config.yaml
encoder_arch: "ecapa_tdnn"
model: "contrastive audio-text model"
dataset: "short read English sentences (LibriTTS-R)"
train_examples: 26041
noise_aug: 0.01
time_shift_ms: 50
input: "waveform_16khz"
tokenizer: "word"
vocab_size: 5132
loss: "softmax"
embed_dim: 256
encoder_norm: "groupnorm"
encoder_activation: "relu6"
encoder_weight_standardization: false
encoder_depths: [8]
encoder_kernel_size: 5
encoder_wave_channels: 96
encoder_wave_strides: [5, 2, 2, 2, 2, 2]
encoder_widths: [320]
text_encoder_causal: false
text_encoder_width: 192
text_encoder_layers: 6
text_encoder_norm: "rmsnorm"
text_encoder_norm_position: "pre"
text_encoder_activation: "gelu"
text_encoder_mlp_ratio: 3
text_encoder_head_dim: 64
text_encoder_fused_qkv: true
text_encoder_bias: "none"
text_encoder_qk_norm: false
text_encoder_layer_scale_init: 0.1
text_encoder_parallel_block: false
text_encoder_inner_norm: false
text_encoder_drop_path: 0.05
text_encoder_positions: "learned"
init: "xavier_uniform"
residual_init: "none"
optimizer: "muon"
muon_scale: "original"
lr: 0.015
momentum: 0.9
nesterov: true
orthogonalizer: "newton_schulz_5"
adamw_lr_other_params: 0.0026
grad_clip: 5.0
ema_decay: 0.995
steps: 15500
batch_size: 128
epochs: 76.2
lr_schedule: "cosine"
final_lr_fraction: 0.05
warmup_steps: 770
weight_decay: 0.01
adamw_weight_decay_other_params: 0.01
Rows from block 2 of the audio encoder, named by matrix and row number. Each number is 128 + 24 x the weight over its row's rms, rounded and kept within 0 to 255. All counts start at 0. Numbers have three digits each. After the name is the row's rms in percent of the matrix's.
# c30: last pointwise conv (encoder.blocks.2.c3.0.weight, 320x320x1), inputs 0-159
c30.37 090:130107117153155132147116085095155081084089100173096122154113122140181137097106133158127152140146131141115123164107136162116143082166126128107110134169138119074151119107095138123101062136127141160151127138142136106156156114130105125097137103093114099149110166174122122119080108142162133091147105079100108143134152122159114137161133165139136129145079101093108120102164128081159131084149103116144168107117142097136131175068139108134154147119166142113142121179117153139127132131115121
c30.38 090:133119098101155127117116118159157128123168125121085106122119135115093094116144127155124160149130112139106163177125116144123119138122109150077110114149099121101179152169151130080125119132186133132106118101119091111087173137129136095141159136103088179106159133102125119154129095158144097071132191183130078159135121134149110128136149137133121095127138108077145135137126141154141129124147179096139155139091114100118091136169105129132107143121155141105098143154120135170132086106099114
c30.39 094:158131114134132156171117154114101149128143110110123176121131136129092146127131138095145097157069132137151159092142120124152124149155121177156098109103097146171129133117106139070147130127116129120142131166131147109155108148138157121148179114112157148107167126109117120115072104187172156101124146165130110091087144102126139125175184109113122109140101141094126133113117131094171093123176162134153141117158123129105152073127137156118114138163062093101128095155105093122141109109105115
c30.40 103:116104110144108142154128099115165140106107155114072124127112142109113100163108126140112123093124131108140150135107135177112102125110126138138147152129106112091132176138126141148112121131097136133151091096122103133119081124085174134092119112101134110121141159087099122109125124112155155093158090141111125096098113142139153117170109121086093118100119099115093120122073139172149089083102117135116102116134105093141125140147121132158103159120187120123160165172105130109129142157125149
c30.41 100:097198091115102140128095156127133103086146132126122139115173140122128136129148139105133137110153138112115105132139118109129131126153119101140137147092142085144170140114135156100147121157157127120135083099144135098101067118130143122089139163141083151101114138140108116130092167084110130107134144135125128135159164141094133114131132099088125162136143105154120119152172124138154156081162098116140072146156164137124131106123063131111140085168107132140153141125149116100151120115090118
c30.42 119:140113102114155165080134119111161146124105128132143143125125119114137116137148148106149154141127126163122131124116138107129131152112119123130100132135109114137119161110134148135152129105162151137125161117126162134168092145136136121134139150116101141166108124099124150134133137096135136116151135123139136095125106150161150120117090136098122106110153128083149121134106143107107146154098119111110145139109119137154136108130118130146137174151142099159134145138160109162155096149107135
c30.43 103:160129158188135122118137127109132117128114129095156136089119148115149132108126098099084135132142128118140120134110121116139116141129131160105114113078107163098138150106134112143093140101151164140116072142092130177172104126151141097101123123132066134115125137130143111121112140130172113116133128136097116106153129130108134127129111151126075194134131107158157110145124116164133122127130148092121075173168125129123107098152120111158175133106152128133071168117144158123165073109092096
c30.44 102:177113156142132124142101116127108134083140132132136118140108149154148145133140123135091151105124133145164138165131134141127110095130134094106132147110129153119138167153126156165135106112112115106131167169127129173144128151114125159159132110105136156109149108152090113175160113164153118135106085126116130125129118147116122106093116098117170122122127144088101117134097112108156137142105120107139152140113093181167124181135098095111117112144104150152118102102142132124107143095167123
c30.45 095:130100103113152091155140100130114143131139107104088120173147132153117091128118106113142122152141140111153108157146127160131110143164129129114116147121163169137124149125180120138094121130138138127136150102173181133133072132104091136132118105096124149114155143117119118140150174175146150116152110163115141099108113148129163129130037106110124114133152110127179089130127142125150104133145174141126137103169142171125091144123119151128130092107098146135139113128163118141159099154134128
c30.46 083:121134174141104134130153155127140111099129149156160138136191114109114140110146115131173115158111128112118124183128130110122122147110139175175118137115126157128120143087102104082160122110143142123136123100133152081138141141132084096139148105133126120132131124157123114114132147114129185121133163179092149094125131161119124114142164149135176124152141168094124155112097161126097158143085159137110098106129163119084150161173123159122135151137087131099108140164106132184106137094102135
c30.47 102:113130127146149133138119143098172134134114101176128111096124140164131145104139131115137126184132124145122162108162133150129128112130097123108161129137110159126128115157176097100123167154149111138131092151113108143126126131126113154163142167133120101103147132130136130150127109134137115138146124142110099171070131074111119121090126105141137102111148114141146124126138119141166121126153142116134162123128113126092134136089171161135111170120103135100123116143154128104154145163108123
c30.48 104:121127138120115145142125129125122118150117130101166122153148119112140135110161140117161128118108154150123112124122117147127094118117152115144133126131145131120110133093094117128105124126111114102123118118149140132150129112153094169120150101151183150110134175111128120114094123138175124141132145111146148136127116131163119127159117146133175105123115147146134161131127118128144126178131131135085141132144125130075138113163127074143194114127103144145117133121098129168098090109088132
c30.49 116:128128100118132119141106100129061084130137124139112142112211129136173098163118113153149078131132167138111207157140130114122139128116106125179153131117149186146101165152127122098139104150105150089185120132121098122126127076132066167129136098142088119139112135120150128117111116133132144148131101152153118091107111128142112153121138141117153124132114140122120116165173101140124116112129132097122117148163127133128138112114104112143119114119130100104100130158116121097120151123146091
c30.50 121:141117174141112140123102138141137118118148114112120118116131117138104140120129126131131135116131136120118142098102123137138127149167126132158121138119130149109147126127130128138128150119148114115152133144127118136092148104156144151112135159112129166130144136144144112107139099145152160125122132143088117120123136128120114134119117117120120080144143125117115100115119109126108148115133110135123101153109125126119126115117119159104160114136168152129148169134095112118185157147128156
c30.51 103:111094161113162148084147127140137132123110159155159136137096096130118120122171138138094141096154097133150121116117136129093136141140151122111126140121117106109139148124148111133116116112113094101110133120121094120116139136122137135087107102127122120109102124105118121102122204151165101170095116168156140142121133123172126121124152145147117135101086131144129109126130134108090112126107135136120081161157133095092143106100142104075136125133091110136109093124119168109122100119109128
c30.52 102:112145135149120128137106135110136146099137164106158131112140132125167129095135135129103110127125118103144125117127122144143112156115173146101110132114090101146121077125170117087154093109174096155141181120150078147131105121087121092154140099109129081091119141115119109100111116164138091163095097077107154197103105132141122153177153138099137140133146102134144118084126110123113109123095140132097115180161120182096081057106192083171103141118140104133129197162195107108097146107120110
c30.53 085:127131105168139118119125126140181186086130141132149205157095146148108141174107084143110084131120139143139127098103127098123149162100125104108148152157146155115098106120146127125109124139137103130120071103141099128087127082079119150119117138188122154141141114134153143182122125103134128166135144120092151169125107171123106156134142129160105122135147127115144109148139134120113117112103168136122149120107145145146139068145106128166129125092150093114115117105117146127155128170123177
c30.54 126:158127128130133095122109136133090117127128166119115131130132144100133129126125119102116129137101140113150121143133129126112116137133139104158108140129130130168121121092125102127131143130154121091120076139107123133113125102144129141134099130140125107146111114111114102120140127130127133096114098106101137130133193133063125141156136115131131160145087168107142177138124156107125117153095126113121114094119125132125138150127142119123163092122158109138153139142082107085149149080116120
c30.55 078:121119152148170149126129099146161161169145143094163158121092075135174121142129131110153136110112141119101182127126140153085143102153105105106122109138144155127138179103120137152148143144135168141090099123102128133104124106113148150110144120170113120139106133145087127117144126138109127127179162131109126104130091133108120137119141138125161139120104147144141164099147128084192143062128130136124121120170105080125134131110116170131135130140158130167143125110123101143140174115127144
c30.56 079:177121164108112145121132146151167136115126128145114057135139130134087161078099117114107148159129113106115124092109131138146138071156157125140092112130134105140108111156164127145134139105110158125113097139174102136117142115136125120137101114165141169090112136141127088096134122118117093140142157125167091112123159099109148141145108156133128154141102160158173124111124156144120127128112102172131146119109162167174126160071132149144104097113144120103127135086133136102153086155115099
c30.57 077:117161140157124158123101129108134133114132170100146127148155153118103157137113099120097146133114118180154099102166133123139092105142159132144129132107108091134100116118132118131133112166162129140157085112121130131150164114120131132122118139164104126153167116169131143109143157134138122153125168139083152121139108144097133093080144111123123151184077139134135141085138119106136132108091140093174111138150159118161152091145154101103135111124126121120107148106082112138161095151081159
c30.58 115:123152120132077110164119129148125125115127124082115098100143149157124135111125162156150107160145149126111131130123128144124146132127123111125145106123140131139139123124139117107134142133138152154133147156152149114143095135128133116137121129120095173132128170110124134116143104081102186152142123126148154114133137186123145129120123109124148080134119143158119160156080097187151101092129151153128132105107109142134108104151113077129141115092090138101098136134121106102073126104173162
c30.59 118:100094152131112125155122124107122097110115143072150143134157114144157109112120150155112140145120135127180132081145121155125141138105155100139138121120141098112153130136113125145092136137110155109118134111124090119103118092121143102112105161172123138117116109139130131147119126123128134167164137134146085162135135124108131135093087104060122096145159060149091118128145148130174156097088136120102151134102133082135088099103131118142205095148098101142129123126121131172085148137144131
c30.60 094:143128154124144161131159165121123136146133148145139129143137082110108107113136120139155109168121137144143132126158123155129155118104103115121164127132171145124135127156153107121138124145129151115140118099120094089117134120119087186136100102113067078157121161112135096116125118117115105119114127100119119152136142125086171150145197114115121185099107125070181119144164071137166126121100110129125115093102127125117131104168166158122116179162120106102103124087118114133126098109106176
c30.61 116:144137151112115115074120103128141105136124170246111106138133126102107096103130114141144128116106108145115106106100123120104109125113104106138142104103108136152188127116142119127117127113162075139119131128105133156137151120146109132109078179143092066130122138133140143153157095122128122121139113137137145138105141123161115108182145141136176124139131136099095162118120111113145115142097134109135138140139075074158138120188133094097096115121112136116134129099130109161126098161117174
c30.62 081:110147106140118156153128096152082107103138165131133105131135128109104117145128190146113154095141138124099076112133120140132109153174114130186172123137124158124121110134133099129123085094102132154102133132125128110132101142151091099103141185114163123146098074073148141145126134142099137122144112111129140099137116153101139129083131098105192150095108178138126150106106130120140156146100134190125160129142104161108139124144138152098119147116120155108127147104142133077126146170147112
c30.63 106:150139145155111143105150105095161129144130104132106154110143104110112106104101133151119134115137130132125162105126118148128129141131073088109114137119137180115078132162160155106118136112152149156134108093129125170125094106139125136142105205136126097119159110115108112140144161158118126134152096134158120119102122137102102112109078163132150111195116174118111129130159114144131159132164131118164139170157121099122133131131107105143174150148083131133083139113153113148122123160142099
c30.64 115:127132095133117124126128123154134133117120138104107144134105133146140107091134108114151115132161120122175142097142130126101144100125104086096133111112138098137114091147119149116115125129122111107115163168149132184117138119148117138095110137116138163178147121112102091129161171109132130096124119136164113133120079141082156121125115161145147119173135136103137138120151103112128111130125125137107150161140131142129117112100117144133176105155154121117141129130116138125185089122121161
c30.65 089:130126134105105112151148127130124106168115111128132112121098155089134150134158130109152125118115111118138145139126128161134097135149100132114118125097118143098186124097131102142096141080112079096182175095124137145095138114141158116140135113118126107148175099096115108118137139094128160156150146150126115136138138128145118143086142173121109154199155115115102087139134108163101098124140108124133095141158100138126146174143115133177175082116134142101186113153092072143148089143159123
c30.66 103:127102104146136131121122119113126120113138157106135170098189116140134142158176115164128168135122116125116180114162125074116165177099103108127125119159167095084084109145109169103132106102135119119125137089123139165069170174100121130143144177113155101098118159114123122112160128120131147114132125172097147105155149144155122153100151130137129118123120138141092134124140125131093140102149136115151115134127082121185130139091123102110097128111190125108116125139087102158199156219137099
c30.67 079:179130126159111112114158136147150101153126121143108090127120150120161158120144083100092145148118165130162143086145145149082123137120133121099149130089131140147106136110104113154094121090087118124123125107140088157141128131166126138132101129102092157136148140129147122151150149203139126149112150151118089120120154117155113141117121125140123136140182077101142169124119109162166105148125131144116109145161135120111138144112143172163151118100147067136108126136105143086148161148142120
c30.68 113:098179175121103123077096130118136097142091096149091141116117105169172105136123121056175137150129126111133076132117141131099132121124124095128111158081097190133114147115120100103119178188117125146128080099132111154115137149144100113095153105160158118112130108131131130122108137092109126100104115132159116089141161141095150128116100194188128146135114193122129160104149100132127136103136115166155098129107125128131136121108133152139154118134147140138088108118164101128155160070125144
c30.69 099:096167117115114134131115106135066158097122146104119112097133133142113085111132133128161145154123157117123070146129119155142171120184129110122134117133141098126134100121141136151147129110141120123108167121148117174107158155209142107123118186148130151109143111119093113134098105114106124141071101126118134159128156105135125144141107133108192103139148141147123119137122124132172158120155148147140170170132168136118111093112112118110162143148144119093131104123131135122110106117095156
c30.70 098:167093152145132151113100113129154109136146092104144151188138135132107150127127101150121115161115089106119224143118136105130107146117106149103116153082102152071116132135130162117124130109121155121089146136147108118163142101100105146070149096119127117090158166115182074142095136101120162126094136160113120123130127049118124123139090121130128152120134152136123144195110109125094100152115106138113136101134096149093147093154132092144188131107093127110152127096108136124155136118106112
c30.71 116:118158105122135115127144127126135131105096104107093128150126134142116136140126116158096129118117121073124154118122123132118147151089127113131141147141100135079117096121116111150125117149140115131137157169160153110104119147133121126106138166109135165164146158118153144144070081129129105093116114132091147119105162122123127103159158117149150129101099137134115097112155119116149136165101135148117195135119137164155110115142126102099166124131156115113146145148152131106148075100150164
c30.72 096:144120121133110109105151083091118130128142137103083119148126193093147131125143108139123101121095103115191196114116135134105111102144134159149143120136126104137106132118135121102121126104106054107128119152138133125114126127141105148108104109104144128104116124085114190170099111138123080145142143132133102192129110109092106100105125125126134168152135153152132128152077140086109145106113143114120137151160134183124096127137148104154121128099110148099124141134100102158119137126165129
c30.73 110:069165124183132152160108114140182123112129156157126132107100082156117107173137122096118137142116119147120142115110156157117124125151119123108086105083127127098136166145142120116133130112135153108148140144134136095131129097127167148139110068107103153124128173138118117139128100154129160087142099136119135154116120137117112140142099137132056116141103116103126117124099085136174135130125111161096167122145140154164144139132146140163136115123134175114108152145184118105185135091087191
c30.74 130:186169120101034148174172111114124132137137202088185111122090126187088086192121099098142146116155119056088141131162124145098104110106147096101151140103110169081103104140142075125122140158120108157127151113127191212097109157184110100169091096131104132164123120133151125114120117138073105142133117139123128141119110124145125128159125131132111114136122100135096149171095157131125121140124094116147119117149144102138127113169131167117128156123070136130140162147111094142136117127095158
c30.75 091:131134151160148118175128154135106126118132132140134102175139140137156117109120109137127102119132159167154130142135116159103160099149117173134097141110127113150138123112095160104142100145124155134120147158149136169144156127167119097100141153172138171129127124123132119122110150095142136123067162097102095136099112155116121131159147125125114121181093120175146106116142086114099144130139129113104205128088127166134127144131118140125137138122157120148144140133132111084160086139094148
c30.76 099:181131174114106112114131086127149092112097135131145119124108104154133140093124141131123124161125119131197152110110124114115130122114162181164147126139145148139174119106104093125096127169108129132168135145116091162140135127119150150110136119100099103119149158085154083146162174147134122118130159106073099163107121182125140114169090099093139115112163117136142106121112099152119111150126131106089113104131114140166098136130158172153114133133151089143112135110122134136152118158154130
c30.77 100:088142094121128117110119126126093118146146138169153094139144162126121138107132139141153119092136129131109098138144117181135119085132097118156131121134106124141140173142139106130124136114118123156101142141128125111179123146090122110097129153108119152143121144141114141135205112121159100131118130137130111117122155173107129146095145089126182140102095122115168141146125138105159095134108141133132107156146146113192136131139113159149146100113133200152124122117098095192135139175144152
c30.78 116:114125116125109119124148092141134116133142176081161081127131136124125123154121125111128147137098133110173065130155136128125122163088172121104126139092120124082165142141141143159122127152121120141123129129133173115134114112115119126108094135119168143134114138118140124107122139110141171145125144119116110095105139135158127112130110132147139151095105106121160113166137131142132136137066132130119105150110117139100148111106127139113128172133120130082169111121100125125151093142117094
c30.79 122:104114121177128112127112087126117119116129095107126156098141152166108112096133116091154124137153163107127162131120118124156095084086143090127128095128128182166140125158117118131159139157123086145129099106126136171132099124128106108114127166136086137118074122132092162146155111164116103094155131089135130141125116154130153125115121164134128144126138126123096101161123107139121135107137090074135152094095145119191118107121134127103144129134146144099170138134086132087167120122110159
c30.80 114:092111136147107121119132100115138127156147158147177108146149109130158106124135118107115108135139105143126123100123133094089143161118138115108131119140084167121201117141159150166117155145135095122109148080125166130125165111115118126128097135168143118118125105112133143130151168109129165170162148106135131130117099127062138128169125128147116161149130161126100122171132089172173131113128125099126151123136147106113161152109152152119208083162106109169178075143099145165103106119183141
c30.81 106:099111120115118158109106159103166116102132128111136112134101132127119134182132151106109163118146142125112113134112130097141138131148155157144119140126125117098126151108104142128094098110091088078147110177097094137146180134120136143126113124140090156104137149193127112139077117094135113127096146133103107156152103127134148110129139120148142092078115089150102159137135120153105144118115148127121119145139084179118123167143108075153129105116218117113125098133160100119160102116180122
c30.82 096:133142150088147101138102124132127070136116107070104147108152126122104117146116136097141118152130147117130134123074142126128142166108151128129142121127126150162101129143125125151120122150134117122166099109133124127130130143089161116153136120107111090100101106173107090156114100177145168122118131158154120159114171119204157129125138101145101143131135121168124145086123087119122122135111132138144099125125139136155114110107158136140138137160150109207127090080144129123129159128102170
c30.83 093:137105127103142128114115118125113156081138140107133162143132190076181134115121145143139091138125121150111116131111120099103111125143162128149127116137159117121123126144124093113131149140161105130145130113107099136155143159120112104126102088132141112122206167107132115135116122122117136102113163130131198114166096159091103118085116152167121167100090153105134142125117160113193176129076142155164106121124133123129093148123149102180144124133129126151151106148138130120161142080123171
c30.84 085:158123087137116142186149112131132110108135130130118162135086080113112112111101140145150127159160155118147127131131128142105132169110149163108132122149160127093144145111115146114100097108141150151135116160105131140125125116112119127183148121117146129135098138127140131147141130094109117155107132116134103185129138178173131121096127099104141104114193123153156126165159111143096159122141176122136117141101135139106181122150108137121141138166111100103152129110147091071147125153151148
c30.85 090:147153079075109115145125072120123086117147113140130120110156151121137119126120094102094092115132158134113110189124118140157114134157149111099126125113160134109117144143126134131162150132163150138138109125170089104118085142145091142150133106165116151133138111154116156125091148148126138118152126121107168200111113156158162143106123129117106139112137168138123181145148125122125086122062204094130105106144144111114147150157108172141129136145173128130108128097121122137131091110136141
c30.86 077:127100108150154097101158127106115146099129156139153090139137163167164094099168151109126128126164138115137102142105111106160139122125123133150129112093067167141121131123167137114128118098174088089139156119076140119118087149147126108153120146091106172205156146125109142117137088131119113151087118122132139069098114112115151130126133113108125146132177140165113116145089132139135131173141114118117132184136179128096112139123129142102127131134099102160111118099155138144132137120100113
c30.87 094:121109102109121112145162161142146106113104139081142110134072104135135144100129114175142177137144131132145126156117121133110158138128156130151115139120143103171121128128111128141112119141131159121115114160102110160117107144091111165125135129139112137169140108111168087149175128111131188105130125079117112123107098133165126133105089121118132146122127150134125135128117135120139116140089137105150133180153183153124095095146128145133102143134109083122157100118112124123136156132183108
c30.88 084:133142130126119131157105125164164113120131149079115148157139138186117101138118145154157177121124097135142116132086128127169122100128145140106128121166149065111129148160151145125164159138128158113159127169134145126125126072112135127120119087113143092166142151099102171128156138118156103122108116156111114159122119105107077130182132129112113137129122108140124154127142114155138149152157170096105142110127095153162135113093092081067092115159145153200124155134116160105155165164137114
c30.89 092:133131147151164138142151155145086143099142113108111121147104138126154095189137094100174150117124142129109155132144107062112120141078140191128114127134154146140150113122130108148067149157124171118112105077124100185124165153140090155124139132121078133179107110144100148092121116113153121139095126186112117166087086149108096119115133146126138151134124136079111143123118139086123125139126176121133130142111120126072148149102140098119163126154101086154132107137105147138127120133170138
c30.90 107:112100141141111124115133124134111157126119137131122157132146147130133154134141105130113096122120117141145094154131117145125150147101157131179122122093154113129121099138132107106110133128140139129149136138113114110152140143131104090145121113098150132097128158157126137116154096138173114103099135146129165127121156124095152136092114116132096100147094148136100136118115155128124113139131137113105127119149119138094148134138123134118112131138126130104121119142155103099120135091106095
c30.91 090:093089104125127149119113142135151143197119119078136140137161137117097117145134114114133176136066111123109129179096120122128153112137134144149095163082155143129135111089121103104124134157131157111141101060143126122133136145091122129124130151115121130111116145100113115157119147144111061125123103146127139143110146120122156133096132075106110128123134145120144150097124110153135109100115140130161167114124191138079177132128162088154142143124090148119139082116107157141152128180105125
c30.92 101:116109127115087104097142140122150142118096143105125153171089129107145137134135128108110141146063125134100135126131128125110147116126136140130136173116090124129122093142132160126110168128160123174143112171138144110162142133131121104140121113146132126145143157107126141137116126123111136085130087134145123124125160129098129111139129121113098131122128118107111177083088107123157117138106127142155118092150193147138142118083123121153138148119120124100143118083145148186143140129106093
c30.93 103:101137114148125122144108132120145156143139152124161117098109108119128129135162122136151129160094102135125112154104166113099119163101126147134099120153129131127126125172129120128126116086179080198155151161115133095120150148101089131132177187124129106141088111134125116149105183107110128178122140130138141135105120135114147165151100074131108151125136112145155127135096090141105093089150067119112139109129120140082154128153118151117094110120144086117129141104094109120117146148150112
c30.94 071:106152117122135142123128138121130102143162125109177143148129123132131101123102141163133129119113125125104143169128113073115153151151135153141164100143155137120151121139180166153124168149123171142186136085100175120119159130152117090111135127130125163152158146074157175130154144133148106143096139120144099099054136136148111139123153135119104144135130104117164155124125118145158166149070139146099109104158097158050143134152135114111089126148136125124157142104128125101139155138103090
c30.95 103:126126113094153139136132092133116111138129131096136151102119116125113141145139100137129111124089148098150146135143124131130121141109123083142127131162159156124099119140116099155115118101156117097080118126154135145123119150156147154151084166129118114095130124150173158126095135081122086140126156100164088148179125169123145125114111073126164136113152126097128126111113129114104105117106123136112153133104136156172133140162127119108133101124128129110120152117065131108124128181102094
c30.96 103:138134137124170123122141110126134145136164178116133117117106157113102137139068126154128134089154104119099116107101131108095122104180136125075177161163147128141203161097092166126111102106139130119159147142131141126128115137150132103138153128136124109131146099117109172137144101142108120115144149134109113139118120140140106121134101133145109113108145154142068134109135132120129143128135123139133076082132129097159145160090122118167093129131110106149153122099125097126140126115121139
c30.97 105:107123142096142130147138080143088148158135157125150164134150153138111157125143109172119140116137125118116092124112121130138152168111106087184107147125127088149125150135125140092141112165115139125136129123132120159081119124173108147125176133113118126097121153101127131101129151110121101140161142132093144106137121125152180104179085113134136170105182122154168121133099135121122148135085095151099131098120139113109125131113147158085114093122148150154119149157118157143105091138127082
c30.98 096:166098100118091101111154125103148133120156125133096162176114133139119153130122129150166163098101147141110162137150128133115107098125190178133119142133124125152134126108126122117147140133119130116192132123157187138169110122127115148131116120112107152146112147103132146109126120146133116150139128160166117155124131091117139142162123127102166074123072114119157106157170137133109100177113112127124174148112121123131130110153114111176157155127118115118135101185126113128152091146111130
c30.99 093:112146136125112140108147150131079118135119120137098130119133089098123122110171150132114131130152144104114105110131106112144137121138108073117114117122124140146139139095142101153145078136099060110103155116105144112183154139128107135149125148122175149159133163115135105114176149109106135124090130160114137136080117092107120135150158107179114132134108163118116090115159105106123178187128136178125099155139153123122140169121137099139137134081141123108079182154164154087148116128168148
c30.100 099:158147111127130100091117098110130197140133116145140129151129108124105139105131050105136146120113127087086099125089122127109108137143077130112122117150150099176114110099135103165108122156147150133137102130122134153141130141140145115107118099153119118142120105110095132092166107136121165139130136183139125105101145102109100162112184120114115142166147143126167150107120122104110129149125121126079096134117101134090116115116100126106150167135092102097108116125130134179143126137128170
c30.101 082:089092115114087134161148094117126122132107148119096143147085092145122170125118169141145124096145114113137120135166133152122135138156152093090144138192168149114105165182102103137087121139104140125131122135103142072145140085093136164129161128137166132162115127174108110135130121133156088100136142097099119102082110108132130131141119134102110145112129118092137104139128110120111107122128141089144133154158156120208163112139148136116111146183133152069092139128115130146113161108111138
c30.102 099:100123117109124108094118137123121161122161130121123108137102146143088136119122133103121149132120142107090132145133125129113112112091104119180153148116157137180124119133149099121140137140157114122154093128137177141114143113132157133094131154092189161123131122112123094119099123125130132136111126098067118092088156112101126133133142074135125165122150141122115103162124138169153148114135084142112140167127144169094165123145105095118110104145183085165125113130121124092143115164097133
c30.103 103:073092118173084122100137105117154147106109137107103202135149120148114117156104136130131121130203120115109143129111129132105096121104094121137111146103113128095145116136088090102160120096169128129118115121130108135105179108143118143109140090114128144147108110122123153117181127143107121142109107107156073107157178160178126130107160102140114128172136121143135118134132156097096104094123138074163152161120078118135138164130111098126127095133162089152154143078090102114187177099098146
c30.104 095:165114144120167134140111134112105157149105131134147096138143138191114137133106107092173109135146138123134120131095120143116131123070141160086121106160194141177132140135128126158146139141140155179121101086124153098123108108125135120127146136121119123120114059153132137126113099092134084097124114165125099135130131143127115138113177157130128158154121105130097162136126144152131104118115125127157111105115137143098136165160125105132097113144143105168128147109111089140115133115171094
c30.105 096:123117122155171100133151121117112089131093120113126135149116123157132139114170126141154102100142120141134115130086126128123159142110127119151113154093101114122127158135097099140108117134150164098132091116123088120161112112121093155143119150108169065134095138114155148113141105102135120153118147082162124095089126125126148136133141124137111091184165099140135107138134143163123089143147141085102135119139093101139146142138101125112090107109123140106135165141125124145134123111136136
c30.106 087:107122152143111092122139113119111098139092162116134103135130139164125109107091156104091111146138146109138127130100119134148124172138114120150121113110108126136150100105083153169121108120108164087146172102145080148125125115158123119088139147121129113115075133128166165135144108177102137093132129106126106129135079110117122114098125161129177135160111113149102085118109090127155116122153103165128095138145147123122166180096073173181127179117109138097137116148133135125105095123124153
c30.107 096:144141107138160107122129160133146140133160145110148136153150159133110143101121115117135162127117109103152129129138118142147132135137135138163115139136159079112117131144140138115167128144169133164149109136126104177120129127139127161125119122107090131086096104136127127144151173098141117117151134090111131147159114125110173118134122137116102188185092114096157102147173161125101128139119137095132113147108130164135151127160128098115118124132128092076132094122145131094120141099132114
c30.108 098:124106105101159112105153114141111150152115123155116116148148103116112107151188138102154101127075141116117122106144124138140139150115130172137110123136150140122103118117113132139151175130127120133129105123092132161105124129165135108138139166114123136124185142094101105114098184123137117149095129148110181146094142081140096122101141129147097120108138168111142145151141135157136091144131143161111104135093088111079130131144138111122168135108145129151130114148094143160112077143166145
c30.109 105:108067148111120154117125118135148086119128103130138099101140133178158130094126116196146149132134162109164127147168138092133121129130149135112135127115107146145130134150103164139105120156069154096141135123116142151077162106126152146124122145066142123135148121144096152117104115122107144107134095106116145095180111160131136127118143139149100112089123141111121114109139115112092146093120124094161118105099125090146107134109083136147106106123133108115135168132135105113129108118107132
c30.110 105:121052102125124117093092150138091146113115116149121112104121130126116146121165124122122112097121095173115130098138130166155108120110120127142122146161115104169127157152153124150141133119163108125105128104097119115141151129109111145121096127162170113152146148060139131127209142132128140121146141135130124146184120151132132099121159127070131126119159118103063128138122117127109102159129132130121132121094116093180134102159108163116060135120140147130177136125155157154127131123170121
c30.111 113:120124147109146103119132142125159131136144120149131112120117112120116138143117119145166135123144106121144134128117136166114144110172111117148114126116154117149096119117151088127097151137087138187123137174103093185151093109140141073110114158101121144112087114111088097127147131137145159133123127088098133112095106114127105128086125167127085140160108194098123162139131179111098119109091150101090157100112133135145141125137119137127163089122181098181150151121126118168157106117130149
c30.112 099:119135169146155078114106111126183121112123126179083108142151118117119112101123142120138121142112110106148164124131140137116106132127096112112124124114158150126146124156108095112119173174087120118120103116120134163103114140136114092149113131141093118116140110111129115137119147156162148103120147184082121124153128113136123109112124136162070075130147111123149152084160136156141110118092101134132087186118137125114160120125116156113166122118139181082128125090177184098143154123134122
c30.113 086:138097131121124120087141118158137140104137143115125121121089135119160170135092099102095131105138138143141132152144146118192112121135165101141093092108127090112073174124108151126116128143140123113110100121149094140147113125125114134105128120085126115101067144123130174151131098126151138140139132102110126110111115136077131141133158129094144162113114126112139137139137134069077119111126108091150107092128152147139133122146116092151083141154146150134138149126163114089118167079126086
c30.114 106:105180109091184100144117106126140111141126155152125147138132124127155115123176140153141163113150115152123132130112143114119126139101143139145147133113113124131149129125127141115123116146149120121117118135108115135113113095123162140095125181141180126093082078178169149130141133145097071135108144112123110118152143108151127135119182092126135131151118095125160145111159211125176102097139139152122128115128098121116105176172171136137073108127111157107094157142139153151125111134137114
c30.115 121:144146148108131131081149166136152137144106112124122125133131135143103105188095148106144170122122162112085221176098121118155116126138124128118107130119149141153125128130181144137136144136147151140130098104135204106134123118144095125144121112155124150157151134152144128112126123166106171123091086140169114125138118141128137111098105143106181143133119162142132097135140140121131136157105113132153122168182114090170083091114142103128176095100121096084128111131142149072125092124098096
c30.116 113:102102152146186128127149147129143105103073129100151154128097123114130088163138139112132118154126098155145052106112115150144104140120135081130101125102084098135131130116135128119150136144131139108109124128106100122127163133126112130127107156133117168121112130088169127128125127138105135126136088123112153107176168118160108132155066140129113120132196131138156155171148123143108108129139151115167123112100168112134088152151144161101146122146109116158119128107139157126158129086164092
c30.117 096:173121157100156140109126113090154154149174123147103099086122135104125156114114123134126152165132129121122142150172122126131148132126180116148188141115149162113113155139143124138120135097133144148120104141082150108167121129145107088141118130113119125138131098117156138102119122126104086134140131166119140108105088124103132146147150135139125074082117188120129139124152154127132121148121112125127084116161126061144125128114158112150174124093112100190127142091136107098141116114128171
c30.118 074:124159117118127128135165101131133131152154106130132122169170151113149092135114161109111132167144103150126181144156115129144156092147085116106111146113090114130130094103084128084101113154142140128126172137108131111123130130169166205102136101092162133108095159130119125115133152137119093119129125142188128104115156136171120146118146063140144170129142124125128127126121146055116122106144119136116162110144157147127101130137128105096122179197095091135109103125125138135130110125169124